Weights of a small masked image model.
Training: muon at rate 0.0076, 12100 steps, batches of 256.
Rows from block 3 of the encoder, named by matrix and row number. Rows with one number belong to one neuron. Each number is 128 + 24 x the weight over the matrix's rms, rounded and kept within 0 to 255. All counts start at 0.
# gate: MLP gate (encoder.blocks.3.mlp.gate.weight, 384x128), inputs 0-127
# fc1: MLP up (encoder.blocks.3.mlp.fc1.weight, 384x128), inputs 0-127
# fc2: MLP down (encoder.blocks.3.mlp.fc2.weight, 128x384, transposed), outputs 0-127
gate.139 [169 152 119 143 111 138 160 171 104 120 113 107 115 138 122 146 109  82  65 126 157 121 181 118 205 152 133 156  79 113 112 133 112 125 130  84 196  85 155 131  91 121 108 107 130 115 135 102 123 104 156 151 120  96 179 142  72 132 125 144 135 112  90 130 122 129 143  89 184 143 167 122 157 151  67 101 144 129 153 128 165 111 128 199 173 129 105 168 111 143 137 135 146 118 182 114 112 123 114 214  89 151 145 140  97 143 167  96 138 143 117 135  50 126  88 147 141 120 124 138 164 203 168 141  96 106 151 156]
fc1.139 [156 114 111 167 107 164 151 189 132  93 107 133  92 100 108 121 119 126  80  97 167 101 158  93 184 134 182 145  99 140 125  87  91 122 129  80 158 140 191 174 135 145 135 161 139 205 105 112 172 115 169 116 125 116 145 129 125  76  83 101 158 110  95 129 140 190  87 118 107 136 133 105 149 127  75  97 132 136 161 150  91 161 138 110 137 115 115 120  76 172  90 102 133 117 193 124 153 138 135 163 118 146  96 156 123 187 135 166 106 120 162 103 114 168 162 179 123  97 168 120 100 123 130 101  84 135 125 110]
fc2.139 [115 104 137 103 110 149 127 129 106 140 187 108  86 128 155 154 108 136 128 130 148  85 129 181 121 160 160  81 160  67 138 114 112 126 124 133 156 103  98 163 148 148 120  62 130 134 181 113 101 153 113 150 100 160 106 118 100 115 150 148  26 131 111 171 105 142 113 179 132 142  97 178 130 183 139 137  98 156 153 102  92 105  87  82 134 147 146  92 156 132 168  91 155 116 153 140 167  76 162  64 148 140 122 166 123 177 120 147  87 128 134 155 105 110 119 176 120 142 129 146 139 114  97 104 138 121 119 135]
gate.140 [110 125 112 128 137 126 131 107 138  89 124 143 141 122 110 147 160 138 108  95 129 125 138 114 103 133 135 121 114 143 119 131 130 131 127 120  95 110 120 113 124 109 126 136 151 118 118 151 136 118 115 131 145 116 112 110 136 139 138 139 111 128 101 145 120  99 106 118 127 136 143 131 130 118 140 133 128 125 123 137 127 130 111 112 136 124 128 119 120 131 133 146 107 115 138 135 103 130 129 101 133 136 120 109 142 119 138 125 133 106 111 115 134 120 114 122 113 137 118 152 114 143 142 121 146 104 116 119]
fc1.140 [130 133 144 133 118 120 124 136 116 179 137 127 121 127 122 126 104 127 155 157 126 139 137 141 145 121 125 136 130 116 138 145 120 112 115 133 157 153 126 137 126 141 131 115 119 135 131 118 136 134 142 127 109 136 146 154 139 107 137 119 149 121 156 112 140 156 143 152 140 130 115 118 135 128 115 135 128 117 127 120 124 135 142 134 119 131 119 129 157 121 113 124 133 133 132 124 145 123 120 141 128 120 135 140 118 133 117 118 130 151 148 127 117 129 126 115 144 112 135 107 139 105 115 153 124 140 146 121]
fc2.140 [153 104 120 143 167 127 115 124 145 108 128 122 121 118 122 141 104 145 117 129 137 130 155 122 114 127 112 126 133 124 146  85 129  96 123 110 152 118 117 101 139 132  98 134 136  87 109 132 145 137 112 136 135 109 132 119 126 144 136 138 101 155 125 149 150 110 101 141 131 112 155 109 145 117 107 169 132 126 136 122 107 145 125 110 132 121 115 121 133 159 104 137 139 118 143 133 151 131 136 125 147 124 134 134 122 128 136 118 134 122 132 128 139 144 151 131 125 141 118 111 118 119 137 126 146 134 141 133]
gate.141 [116 137 119 141 103 119 110  84 125 126  93 106 130 109  85 152 147 118 137 142 118 144 133 116 134 115 133 142 161 139 119 151 110 105 114 110 151 143 116 151 139 131 136 145 140 128 195 111 160 154 151 152 125 121 167  72 138 142 145 139 131 132 130 140 130 142  99 109 121  96 103 118 125 113 191 153 119 146 126 177 118 114 149 149 108 137 101 109  85 116 158 120 114 142 117 155 158 131 136 126 106 153 103 109 135  97 138 131 148 165 176 138  98 133 133 148  78 117 142 123  81 117 115 171 114  83 135 150]
fc1.141 [131 165 160 103 119 113 160 102  64 165 121 124 129 141  93 119 131  97 106 169 106 157 130 145 118 122 110 145 139 143 113 142  98 131 101  92 154 117 102 141 153 167 100 144 174 113 143 139 118  96 164 142 136 166 182  89 114 180 138 112 165  71 109 139 132 119 171 114 127 107 110 168 116 142 155 161 135 129 101 153 119 129 142 143 111 157 110  89 134 119 113 138 144 169  95 130 144 106 132 119 110 140 117 118  84 105 149 110  96 127 148 127  92 141  80 161  61 121 158 142 126 130  80 173 127 109 147 166]
fc2.141 [138  84 169 119 149  92 150 105 119 174 145 146 113 147 140 103 109 108 167 121 114 137 117 143 126 122 131  79 125 136 156 157 109 161 118 141 140 144 183 136 127 181 135 134 159 140 106 100  64  70 120  99 135 106 152 173 175  84  94 133  86 133 133  96 153 125  98 119 132 160 114 142 102 164  78 140  96 120 191  86 131 174  75  87 154  81 174 138 143 109 130 129 188 110 149  71 106  75 108 144 124 127 127 157 154 159 107 135 147 176  90  86 118 118 112 125 115 125 124 155 147 109 160  86 193 143 155  99]
gate.142 [119 130 129 130 144 149 123 178 137 105 139 125 136 138 125  89 129 152 138 105 148 105 140 112 147 133 135 112 130 146 146 146 163 147 106 145 136 137 116 116 117 135 146 132 128 132 135 137 149 176 117 156 139 121 110 130 129 115 132 124 105 131 133 144  92 114 151 131 115 136 101 147 132 135 154 125 123 161 145 100 120 116 162 134 112 147 134 116 143 113 109 141 144 160 119 127 142 118 154 105 133 115 132 161 142 117 101 121 116 116 155 110 131 128  97 144 121 149 131 139 139 116 130 137 155 116 131 138]
fc1.142 [137 138 141 134 140 160 127 162 135 126 135 130 116 148 121  93 115 133 141 124 143 133 119 115 130 140 118 129 121 140 154 109 141 136 116 142 128 132 126 125  95 142 139 140 135 148 136 113 148 167 116 143 137 118 138 142 135 111 143 116 130 134 125 144  99 135 137 123 115 111 110 127 156 106 144 115 112 157 122  97  91  97 160 134 137 128 116 125 134 122 127 163 122 139 110 135 102 107 141 145 142 103 120 148 133 147 116 132 129 109  90 131 127 134 104 132 121 140 132 147 117 104 141 125 142 131 112 139]
fc2.142 [113 144 118 109 118  88 127 152 126 135 161 134 135 140 131 130 120 134 154 144 135 136 115 124 130 103 106 145 123 115 138 120 154 131 155 145 145 110  93 124 135 139 150 115 163 128 125 107 104 129 131 126 134 129 164 141 105 110 118 123 109 113 101 132 159 133 114 124 117 143 137 115 110 144 140 123 135 172 104 128 125 110  86 138 145 107 118 146 137 134 114 143 129 136 129 117 117 115 101 158 161 130  95 138 121 152  91 155 114 128  99 157 100 105 132 136 146 126 145 125  83 178 147 138 109 121 131 110]
gate.143 [127 130 121 156 153  85 133 151 126 110 121 144 124  89 145 150 163 160 113 135 139 152 130 133 132 152 176 159 155 104 119 126  74 147 100 107 108 148 120 123 126 117 131 176 145 171 118 141 137 138 142 145 156 124 121 126 142 123 136 121 114 119 123 145 130 108 117 157 104 157 158 149 138 144 134  95 138 132 125 139  84 122 116  88 165 128 112 130 134 143 104 107 120  91 166 115 133 156 114  92 133 125 132 128 140 138 164 115 114 164 135 132 121 113 125 141 146 141  59 139 162 110 129  97 139 138 128 149]
fc1.143 [141 149 119  82 122 155 121 126 127 165  66  90 167 166 120 126 104  77 146 111 114 120 154 140 100 103  60  85 114 152 113  94 166 101 129 139 137 101 112 128 128 118 130 119 125  92 126 138 109 120 163 121 124 139 153 163 144  96  86 123 137 127 137 109 125 177 153 105 130 151 106 150 131 150 134 163 127 116 119 130 142 129 145 159 112 156 149 127 108 127 135 148 110 182 113 168 126 103 126 141 112  92 104 120 136  97  92 125 157 107 108 127  78 106 139 125 104 109 173 126 109 153 154 139 117 153 147 115]
fc2.143 [ 83 130 111  82 204 121 125 143 148 120 151 145 139  89 176 153 158 148 112 105  84 127 144 136 104 109 112 115 163  80 105 115 128 172 119 102 161 104 121 121 106 126 107 152 106 159 117 127 108  78  57 160  89 133 162 110 140  94 136  97 160 135 145 106 172 124 162 135 135 130 170 153 149 118 139 130 119  50 136  70  94 118 126 131 125 148 124 119 160 126 143 137 144 139 171 120  98 141 142 150 138 166 102 105 134 156 113 117 107 132 136 177 140 111 141  98 133 171 125  88 127 145  95 147 119 160 109 147]
gate.144 [134 124  99 143 107 139 148 129 105 124 166 142 104 110  99 119 109 152 129 157 164 138 156 143 130 116 138 128 135 137 113 140 151 116 125 132 155 119 152 135 135 127 146 128 116 115 138 110 123 137 107 126 119 112 107 120 128 120 136 143 143 139 136 115 120 148 116 127 132 124 106 109 136 120 141 155 131 146  81  92 143 116 123  74 118 157 116 125 166 119 139 118 135 135 115 140 138 117 146 134 108 143 116 179 162 126 126 109  90 136 123 115 143 150 119 147 142 120 151 150 155 109 111 130 111  97 154 122]
fc1.144 [145 115  90 112 149 121 126  98 111 108 159 132 134 130 142  98 116  82 141 133 150 122 127 109 122 100 137 132 120 140 121 122 139 127 108 109 100 135 113 105 120 109  86 106 120 123 114 134 132 127 140 106 111 135  94 113  77 123 123 111 150 147 128 123 112 118 103 126 135 103 104 137  97 150 131  98 117 108 133 147 123 145 129 147 112 120 152 116 134 116 165 120 151 123 114 116 138 139 149 143 146 111 101  97 136  96 108 127 108 101 144 115 138 153 162  99  90 112 126 130 138 114 123 142 134 103 161 140]
fc2.144 [183  86 125 139 118 133 138 130 129 122 210 161 146 118 138 121 133  77  80 110 168 117 144 146  98 112 108 117 111 131 137 127 131 120 118 122 149  77 143 110 107 112 138 145 113 109 183 161 141 149 141  88 133 102 117 125  95 123  88 134 158 160 114 113 116 128  81 149 146  95 100 122  97 142 155 123 127 177 132 152 136 133 111 134 103 143 129 151 153 149 158 130 114 138  97 135 107 124 159 152 128 117  97 107 156 139 155 102 175  95 117  83 101 165 124 134 105 127 123 148 161 138 118 124 145 136 134 160]
gate.145 [128 136 121 138 127 105 168 147 115 107 134 139 149 136 159 125 133 142 117 139 140 166 144 120 119 104 125 159 120 134 122 132 121 134 121 133 123 140 123 127 132 123 122 118 119 133 127 131 124  96 132 143 137  97 121 120 141 119 140 104 126 128 120 115 121 135 137 103 127 113 117 130 121 142 134 126 127 122 145 121 116 140 121 129 137 134  99 160 143 134 120 121 120 129 127 128 120 137 118 118 118 120 126 148 124 145 108 147 124 150 116  98 124 109 122 127 130 143 123 147 118 128 131 159 101 132 143 132]
fc1.145 [124 118 121 141 125 122 141 108 102 115 133 127 111 123 125 130 115 134 138 123 129 127 111 106 127 118 118 130 134 126 123 131 120 115 128 130 112 143 125 130 122 113 108 135 129 116 116 107 128 122 132 149 125 120 118 127 139  93 125 109 115 131 133 122 108 127 124 145 139 158 127 136 123 144 123 124 110 130 126 138 126 127 117 112 138 120 101 136 130 128 135 117 128 116 120 131 133 123 139 109 142  97 128 124 115 138 122 135 135 135 111 129 126 121 129 119 147 129 118 151 103 119 123 124 138 138 119 126]
fc2.145 [140 136 115 131 143 132 117 126 129 111 134 117 123 145 125 132 120 115 128 129 105 116 136 102 127 134 136  97 138 122 138 146 127 128 116 129 112 142 137 114 140 140 143 152 123 112 124 127 123 135 137 120 135 124 120 135 143 120 127 121 131 148 129 158 116 124 130 139 114 156 104 134 124 118 159 147 134 124  99 141 129 115 150 117 134 110 139 126 145 112 131 122 127 130 142 122 135 142 106 112 125 146 134 128 151 104 120 131 139 119 131 135 123 109 138 108 114 116 126 121  97 133 151 112 143 143 136 133]
gate.146 [121 127 124 124 147 129 119 124 126 121 123 129 146 137 141 121 124 151 135 138 127 127 119 106 116 136 119 122 119 128 116 124 124 125 135 133 130 126 110 127 110 121 122 129 138 117 141 138 124 123 113 124 110 129 134 142 138 122 142 127 136 130 135 135 114 118 132 126 114 127 136 130 131 131 123 132 117 126 125 120 107 137 137 143 124 136 116 124 128 139 135 126 141 129 109 115 113 132 132 130 111 114 148 128 137 129 134 139 145 121 127 115 103 119 132 112 115 119 129 113 125 119 150 137 140 136 133 118]
fc1.146 [120 124 108 118 142 122 128 130 114 116 119 122 141 141 136 128 132 150 137 129 135 135 121 107 115 140 109 119 123 123 122 126 131 118 130 129 131 129 113 131 122 123 123 128 141 113 136 143 129 127 118 132 125 122 142 141 138 126 140 121 133 127 127 127 128 109 143 123 115 137 139 136 132 128 133 132 123 121 116 116 113 141 140 145 125 133 134 117 130 125 136 135 142 130 113 122 115 126 138 135 116 110 139 128 134 124 119 138 151 115 124 122  97 122 123 123 116 129 131 115 136 119 149 140 123 130 136 120]
fc2.146 [131 150 145 131 125 131 119 116 128 150 144 118 125 123 150 132 113 126 136 122 141 132 126 139 118 152 135 132 126 135 117 124 148 134 129 141 142 123 128 127 135 155 135 128 142 128 105 119 113 137 124 152 138 120 110 148 101 121 115 122 104 115 142 149 150 111 117 112 118 144 143 121 134 123 110 105 132 132 120 131 155 147 124 119 120 112 131 134 123 128 120 119 132 146 119  98 120 131  95 121 115 134 125 114 133 136 111 134 138 100 129 141 125 130 137 147 162 109 112 150 113 135 127 153 109 102 128 148]
gate.147 [156 168 188 171 105 137 145 166 122 161 129 125 161 108 142 167 120 113 130 137  80 111 122 145 143 163 156 122 151 105 130 101 140 173 141 152 162 127 103 192 141 125 137 130 166 205 172 128 102 129 167 160 155 135 154 114 163 129 113 132 104  92 133 131 143 122 134 133 119 159  98 135 115 160  79 105 150 145 168 131 157 134  91 137 139 125 140  91  93 136 150 111 116 123 106 131 179 142 161 121 118 148 100 135 157 132 145 152 159 157 128 122 145 149 116 134 124 121  95 155 143 143 149 119 125 133 164 100]
fc1.147 [162 156 194 158 106 145 147 174 138 151 119 141 139 113 146 142 134 125 127 140 101 101 123 149 148 141 155 118 155 112 137  94 139 166 154 145 146 117 131 167 160 135 111 111 155 165 153 125  94 130 160 145 152 131 151 102 154 124 132 138 101  99 125 125 126 114 144 139 123 155 103 151 120 154  76 103 139 137 147 137 155 129 107 142 114 139 139  92  90 128 139 110 128 132 117 119 162 139 182 136 127 145 110 149 169 139 137 151 159 164 147 121 165 143 104 143 123 116 106 160 143 148 133 135 129 137 160  97]
fc2.147 [126  87  60 127 124 143  90 113 157 139 122 183 134 149  85  85  98 112 111 116 181 133  83  91  70 149 131 111 155 127 128 108 148 140 110 153  96 128 147  67 139 165  83 186 107 113 126 153 165 132 119  88 140 122 121 178 104 204 167  95 130 164 136 164 139 153  98  71 144  92 145 122  99 147 176 198  91 146 104 115 105 129 151  94 114 161  54 186 152 158  99 122 156 187 157 128  95 133  51 119 161 122 167 163 149 107 167 133  68 128  96 144  88 114 145 179 169  78 139 137 103 111 119 157 148  70  96 158]
gate.148 [104 147 145 119 112  97 114 165 118 137 158 139 111 152 105 115 133 116 128 124 105 155  96 133 132 126  91 180 158 124 130 175 129 159 174 149 180 140 145 135 101  81 133  94 136 107 113 146 122 110 148 180 128 120 116 134 120 127 107  97 144 140 135 158 144 197 115 169 159 172 114 147 127 166 108 134  83 121 128 145 117 161 115 125 123 105 100 108  96  89 134 187 183 117 110 113  88 131 125 137 103 155 134 162 160  93 125 130  76 158 110 131 135 196 136  73 116 148 110 113 138 149 148 127 149 107 137 138]
fc1.148 [ 94 144 131 116 117 138 103 104 149 145 127 114 136 120 128 113 139  88 103 145 109 152 129  95 120 135 111 173 146 121 167 134 113 128 170 120 131 126 151 120 162 137 156 129 141 124 123 126 117  91 140 135 140 146 124 198 120 120  86 148 134 197 152 135 134 125 146 167 143 141 183 124 128 167 121 130 177 145 111 127 170 133 155 133 150  96  95 149 124  73 141 123 145 116 121 101 136 101 119 182 157 143 119 161 147  92 139 119 161 152 106 142 117 128 103 134 147 156  97 146 112 107 140 141 131  99 135 107]
fc2.148 [181 145 133 166  96 102 159 154  95 117 126 157  80  86 128 108 134 136 140 120 169 153 142 160 111 118 153 142 145 119 125 112 166 123 137 153 144 156 120 142 109 155 180  66 127 153 108 184 132 134 138  86 115 151 165  92 131 112 133  75 144  57 125 117 127 147 148  93 117 148 126 110  96 115  92 136 114 137 141 155 132 145 122 141 121 161 159 111 155  98 104 148 128 154 148 178  64 129  83 118 110 130 118 100 157 113  98 148  89 151 148 129  77 115 126 111 119 101 135 164 145 154 124 112  68 108 184 114]
gate.149 [139 121 124 142 127 114 139 133 120 123 124 134 136 138 130 142 126 134 144 137 129 125 135 121 122 131 117 147 141 120 136 134 125 130 117 117 136 130 117 133 113 135 121 141 121 119 123 121 137 125 128 138 126 122 134 121 135 134 135 143 132 139 128 116 113 133 148 130 122 124 146 135 106 118 127 124 124 130 135 134 120 136 130 135 137 128 116 131 133 137 140 130 130 127 130 133 116 127 139 118 107 149 132 148 128 152 127 138 125 136 131 110 114 121 121 130 129 116 130 142 134 125 129 131 130 124 122 138]
fc1.149 [141 131 137 119 132 135 132 148 116 132 139 130 132 126 138 133 129 122 129 119 134 124 122 128 138 133 140 133 121 124 130 130 134 127 130 139 149 127 131 136 130 122 133 112 141 129 141 140 130 125 121 132 137 106 124 142 127 126 144 122 137 120 138 125 128 126 123 132 134 121 143 148 123 125 132 124 129 123 123 132 135 130 119 118 123 134 134 125 137 136 132 126 121 150 131 130 114 149 119 131 134 120 117 138 121 131 121 122 124 128 119 131 126 137 128 130 127 133 130 129 126 121 129 130 129 120 121 116]
fc2.149 [135 138 144 125 140 127 133 131 127 134 134 123 119 117 132 123 118 131 132 121 107 102 121 129 135 144 135 133 133 124 118 116 128 125 140 130 139 117 116 138 127 140 140 123 129 136 124 120 112 148 130 118 140 122 131 136 114 128 130 130 131 133 134 134 136 133 134 129 134 126 121 127 127 143 140 135 120 130 128 128 131 145 127 121 114 128 132 118 122 121 139 119 119 125 132 120 115 126 142 137 111 137 107 128 121 143 123 125 120 115 131 130 127 137 141 132 136 144 124 129 128 128 121 128 123 126 110 126]
gate.150 [131 143 133 118 158 170 104 157 121 124 128 147 210 118 152  95  82 132 115 112 109 131 109 105 152 136 159 178 188 109 142 119 159 218 160 135  66 106  63 111 142 144 190 105  73 139 126  85 107 140 122 148 128 117 205  71 116 119  98 113  92 136 128 140 126 155 122 141  94 185 103 113  77 171  91 157  84 118 110 161 125 175 138 144 112 110 182 107 173 185 158 120 135 110 122 157  80 126 114 113 134 170 110 110  77 173 152 156  16 131 138 172 101 138 113  83 107 151 120 142 142 203 138  92 107 139 153 133]
fc1.150 [138 101 118 140 103 187 122 108 120 113 116 135 115 170  86 103 124 145 166  74 146 154 158 135  99 169  96 120 144 107 104 111 134  95 140 149 125 126 117  83  87 175 109 118 150 141 159 154  99  94 126 154 205 115 126 140  92 131 116 197 132 120  61 200 107 174 112 104 133 141 180 149 134 148 106 135 129  97  96 132  95 153 115 105 149 106  97 133 162 163 145 105 144  90 117 165 103 111 159 185 139 162 157 122 104 123 177 116  76  60 140 154 153 156 122 117 115 181 153 155 120 136 109 123 166 139  97 122]
fc2.150 [ 95  96 141 119 149 128 166  80 162 149 133 116 121 112 137 141 162 162  95 117  90 102 100 105 136 140 136 119  96 108 155 182 139 173  90 146 118 159 145 156 114 101 122 135 114 119 170 107 147  98 160 102 102 131 122 120 136 143 121  98 157 114 121 123 155 114 114 190 104 106 128 123 157 134 117 151 142 180 159 121 185  97  58 153  90 114 153 100 164 156 102 131 135 134  96 146 117 125 114 119 121 135  70 127  96 120 146 125 146 106 143 132 102 120 107 143 133 163 143 127 134 112 129 142 145 112 134 122]
gate.151 [128 137 114 132 117 103 125 139 123 138 135 100 122 121 133 141 145  87 105 137 101  92 101 150  89 117 161 113 141 146  88 166 165 154 139 121 124 108 144 131 128 144 134 109 126  80 138  94 117 113 133 109 150 116 176 102 117 136 130 107 152 113 153 139 117 125 158 103 147 124 146 112 119 127  79 110 156 122  96 124 154 124 136 125 121 100  86 114 104 120 137 114 148 139 177 112 149 125 112 118 114 117  97 127 118 171 135 141  99 125 105 133 127 156 111 108 122 116 131 143 153 137 130 152 123 144 106 141]
fc1.151 [123 100 136 114 127 141 142 132 149 113  96 100 117 158 144 136 132 133 144 162 144  98 170 122 136 132 103 128 151 151 121 123 116 116 100 130 135 109  95 117 170 115 104 131 146 143 135 115 135 133 135 146 107 176 132 114 136 106 142 117 130 146 129 120 110 156 133 125  89 149 156 142 112 131 170 151 123 135 170 131 144 149 104 155 135 139 178 147 130 121 114 144 129 159  99 183 126  96 101 105 141 111 125 131 161  90  87 118 142 113 142 147 108 135 153 174 116 146 115 146 119 136 121 148 114 126 141 106]
fc2.151 [131 138 117  76 126 103 131 175  77 160 158 142 125 149 120 108  88  76 118 112 132 128 145 131 138 119 147  82 107 173  80 163 140 144 140 109 151 124 117 166 102 135 158 101 130 115 121 120 116 144 133 105 140  96 152 134  94 122 142 180 137 126 148 144 132 111 148 182 152 126 103 119 173 127 115 105 117  92 177 135 128 106 150 111 125 114 120 137 146 103 152 127 125 113 138 117 115 174 122 118 102 154 116 109 143 164 106  90 146 114 143 115 140  56 108 142 139 138 121 144 145 144 111 144  89 182 144 105]
gate.152 [127 146 134 135 128 109 141 131 129 116 132 115 119 119 114 136 118 128 119 138 130 116 132 123 118 136 124 137 123 121 116 146 154 126 141 121 131 125 117 119 111 136 143 114 125 125 122 127 136 135 126 121 138 136 131 121 128 117 136 139 125 148 129 135 115 126 126 131 125 145 126 133 127 132 139 128 139 120 127 122 127 128 115 129 108 111 123 135 118 123 112 141 123 126 135 110 143 127 140 127 132 116 135 121 119 122 123 129 144 134 135 126 134 119 127 134 123 121 121 119 130 132 135 128 124 119 129 110]
fc1.152 [124 121 114 114 116 140 120 132 141 144 124 139 137 135 131 139 126 129 133 121 127 139 121 132 130 111 147 115 128 121 143 118 116 125 117 128 117 124 123 147 132 128 120 137 123 128 134 136 123 119 137 124 120 126 129 136 120 140 118 123 126 115 126 116 143 141 131 130 128 130 128 137 135 133 124 123 114 128 131 140 133 135 142 137 139 139 126 117 129 132 155 116 139 134 119 134 133 124 106 124 122 146 132 126 140 133 123 119 117 127 120 143 132 145 140 116 128 126 141 136 122 113 117 122 128 136 129 150]
fc2.152 [107 133 126 137 124 135 123 125 124  99 130 122 111 140 122 106 112 141 112 147 130 131 130 112 130 112 137 132 125 153 142 131 138 133 141 113 124 140 130 131 142 120 104 125 132 116 115 114 126 133 118 128 137 133 126 141 123 135 128 130 116 125 136 131 125 125 124 134 138 144 146 111 120  97 118 122 148 136 129 112 131 123 105 127 112 116 137 127 154 136 121 140 123 127 132 118 130 138 122 133 127 125 125 124 134 139 130 135 160 104 129 117 142 108 131 143 129 134 132 135 138 128 122 132 131 138 161 121]
gate.153 [ 82 186 162  82 160  94 121  89 134  80 195 160 159 159 141 127 137  78 120  69  90 138 100 110 122 114 163 155 142 114 147 149 113  89 108  89 200 217  99 156 128 105 110 157 138 118 146 112 173  94 115 117 122 124 122 134 159 173 114 189 141 133 140 135 114 119 140 103 126  73 204 143 106 175 121  74 117 108  57  97 108 102 117 122 162 125 101 129 114 126 141 110 108 119  89 135 117 110 124  90  73  82 128 118 159 134 120  68 130 150  80 116 128  40 136 123 182 153 125  92 111 107 128  86 155 108 144 105]
fc1.153 [ 75 128 214  88 155 138 123 110 200  86 192 118 142 169 125 120 180  54 136  50 119 105  95  95 140 154 152 113  95  86 163 118 120  99 155  98 213 157 106 148 106 137 129 118 133  89 167 143 152 145  91 149 121 169  81 111 143 118  82 222 135 155  85 128 111 134  66 125  83 123 211 128 146 169 169 113  77 121  55 102 109 105  80 141 129 142 106 125 180 116  97 100 173 104 110  93 143 135  80 151  99 140 124  96 133 164  90  96 171 170 149  99 150 108 120 121 175 164 114 129  81 148 104 114 140 128 138  96]
fc2.153 [150 132 132 142 134 114 155 106 124 157 116 170 110 146 100  51 128 129 143 131 130  93 132  89 127 202  98  96 152 109 202  98 194  98 116 156 108  89 164  94 176 161 100 127 121 143 120 100 108 134 130 128 178 155  97  64 168 122  86  62  65  77 141  79 128 107 110  92  96 105 179 151 119 120 178 143  98  79  85 122 123 166 157 189 175 145 155 150 122 150  51 173 130 150 177 168  46 151 138  81  93 102 138 113 149 140 121 176 173 147 127 174 124 174 153  67 103  77 102 149 129 136  55 193 171 133 142 172]
gate.154 [128 116 125 145 143 112 147 145  91 119 137 160 173 133 174 141 109 124 115 107 127 118 118 115 129 116 135 141  99 132 134 107 142 105 130 133 146 131 143 125 153 134 118 128 137 131 169 100 180 127 131 135 111 126 114 121 109 109 122 120 136 104  92 106 142 133 132 115 108 135 118 122 143 142 115 124 118 126 132 104 139 120 107 116  96 141 110 118 155 101 134 131 105 115 139 118 144  86 118 126 128  98 134 126 131 138 140 137 109 124 109 122 150 116 119 112 119 136 117 128 136 156 133 148 131 122 152 113]
fc1.154 [149 122 117 169 131 106 162 124 134 144 122 129 126 141 158 121 138 120 129 145 108 131 124 125 134  99 111 133 122 136 100 128  93 156 129 107  87 161 112 133 139 125 138 129 136 139 124 125 130 142 142 130 116 124 123 147 127 123 107 141 127 161 122 100 111  94 129 147 137 137 133 104 130 137 138 129 134 126 139 118 104 157 147 130 145 113  93 108 133  94 134 103 119 132 107 127 132 138 106 115 147  80 132 131 134 146 140 124 130 115 110 115 139 115 142 141 118 118 129 121 123 141 119 124 111 152 139 111]
fc2.154 [109 135 132 134 116 153 146 123 133 116 140 139 126 135 143 121 100 137 101 120 129 111 131 136 127 160 143 119 120 132 147 115 134  96 138 127 112 143 155 143 129 123 146 116 119 111 101 140 130 124 133 127 122 122 110 123 144 134 135 118 128 108 103 183 115 154 120 130 116 152  99 123 113 128 161 125 144 122 125  85 131 116 145  94 125 101 134 128 132 125 117 142 130 114 108  98 149 143 133 127 128 163 119 167 140  82 132 106 153 138 146 144 137 152 152 137 122  97 113 114 126 130 133 127 132 152 110 134]
gate.155 [114 118  88 153 143 111 138 123  97 106 139 101 124 101 128 156 106 110 123 155 114 114 108 171 143 107  60  96 143 171  93 161 160 147 137 131  93 140  89  90 119 164 130  98 124 119 110 120 168 157 129 120 130 171 106 102  93 123 138 135 170 117 160 143 156  93 146 139 131 152 109 101 126 155 110 152 135 146 169 110 112 148 138 149 108 117 123  97 154  81 104 107  82 172 179 113 161 146 148 132 106 120 119 115 125  97 130  83 125  72 114 146 128 154 126  97 153 142 146 105 103 117 160 152  77 150 104  92]
fc1.155 [134 137 133 149 114  98 109 161 127 138 108 165 117 113 105 144 145 110  81 106 104  91 140 133 136 145 140 122 141 133 131 105 135 172 135 117 138 158 114 144 129 150 151 139 107 116 110 145 161 155 160 109 113 133 161 121 139 106 148 147 119  97  99 174 148 119 136 114 103 130 144 118 137 128  86 123 147 141 171 109 137 101 152 136 172 147 127 152 136 119  99 123 145 125 144 121 121 147 120 133 134 136 121 131 101 134 122 133 118 148 120 132 102 116 149 128 162 159 134 110 141 132 134 142 113 151 142 100]
fc2.155 [114 131 138  69 144 145 148 124 124 131 108 146 124 118 116 134 143 169 139 110 104 120 160 136 107 135 150 132 136  75 134 123 163 110 111 163  94 138 178 112  83 177 114 165 172  91  98 149 100 158 138 183 151  88 153 115 168 106 123 122 103  68 110 147 108 137 155  98 129 106 111 134  99 114 165 107 170  98  87 103 154  85 178  98 135 128 107 143  79 117 115 120 168 109 142 155  94  90 125 172 116 106 134 168 139 120 117 201 107 166 149 168 115 113  85  95 156 107 113 122 109 147 117 154 142 138 119 156]
gate.156 [176 152  82 106 107 103 152 157 102 152 132 146 153 148 122  96 140  99 111 104 109 165 128  79  99  96 122 149  91 159 115 118 134 162 111  91  76 154 113 117 145 106 109 101  79 127 160 157  74  95 129 134 159  83 117 189 135  85 142 156 130  84 156 151  98 105 132  92 111 129 120 147 167 128 122 105 163 119 147 109 131 135 108 122 138 142 116  90 182  92 135 112  79 174 130 167 152 135  92  89  99 142 118 156 146 119 148 123  97 155 139 143 121 105 122 106 143 148 166 144 128 159 139 138 117 154 151 127]
fc1.156 [135  87 104 170  72  93 160  62 127 153 162 111 104 203 155 135 108 121 107 104 125 131 124  74 108 101 114 157 103 118  96 140 135 155  96  60 138 140 107 136 197 124 136 118 110 142 125 104 105 145 101 157 126 125 130 116  75 102 119 126 150  86 154  78 102 104 123 114 127 161 155 121 127 110 166  60 138 142 158 124  80 117 139 100 144 138 103 115 117 100 120 123 127 151 135  93 136 153  92 135 175 107 131 135 112 116 119 116 150 127 131 144 138 107 116 103 135 141 139 105 136 106 100 171 169 138 130 156]
fc2.156 [148  95 176 151 153 113 124 114 154 119  87 142 168 153 114 139  85  85 128 123 116 122  91 106 114 141 156 119 100 137 125 117 103 131 137 114 117 143 118  70 143 125  99 130 118 157 180  96  95 132 124 111 151 104 112  94 120 135 104 130  88  95 136 195 138 135 149 127 152  82 154 149  87 122 121 124 156 155 145 138 142 144 141 107 119 164 126 119 164 137 129 100  91 133 129  82 141 148  96 160 161 131 125 140 200 100 114 146 125 111 129 179 145 101 174 126 169 106 154 113 108 116 151 178 131 135 132 156]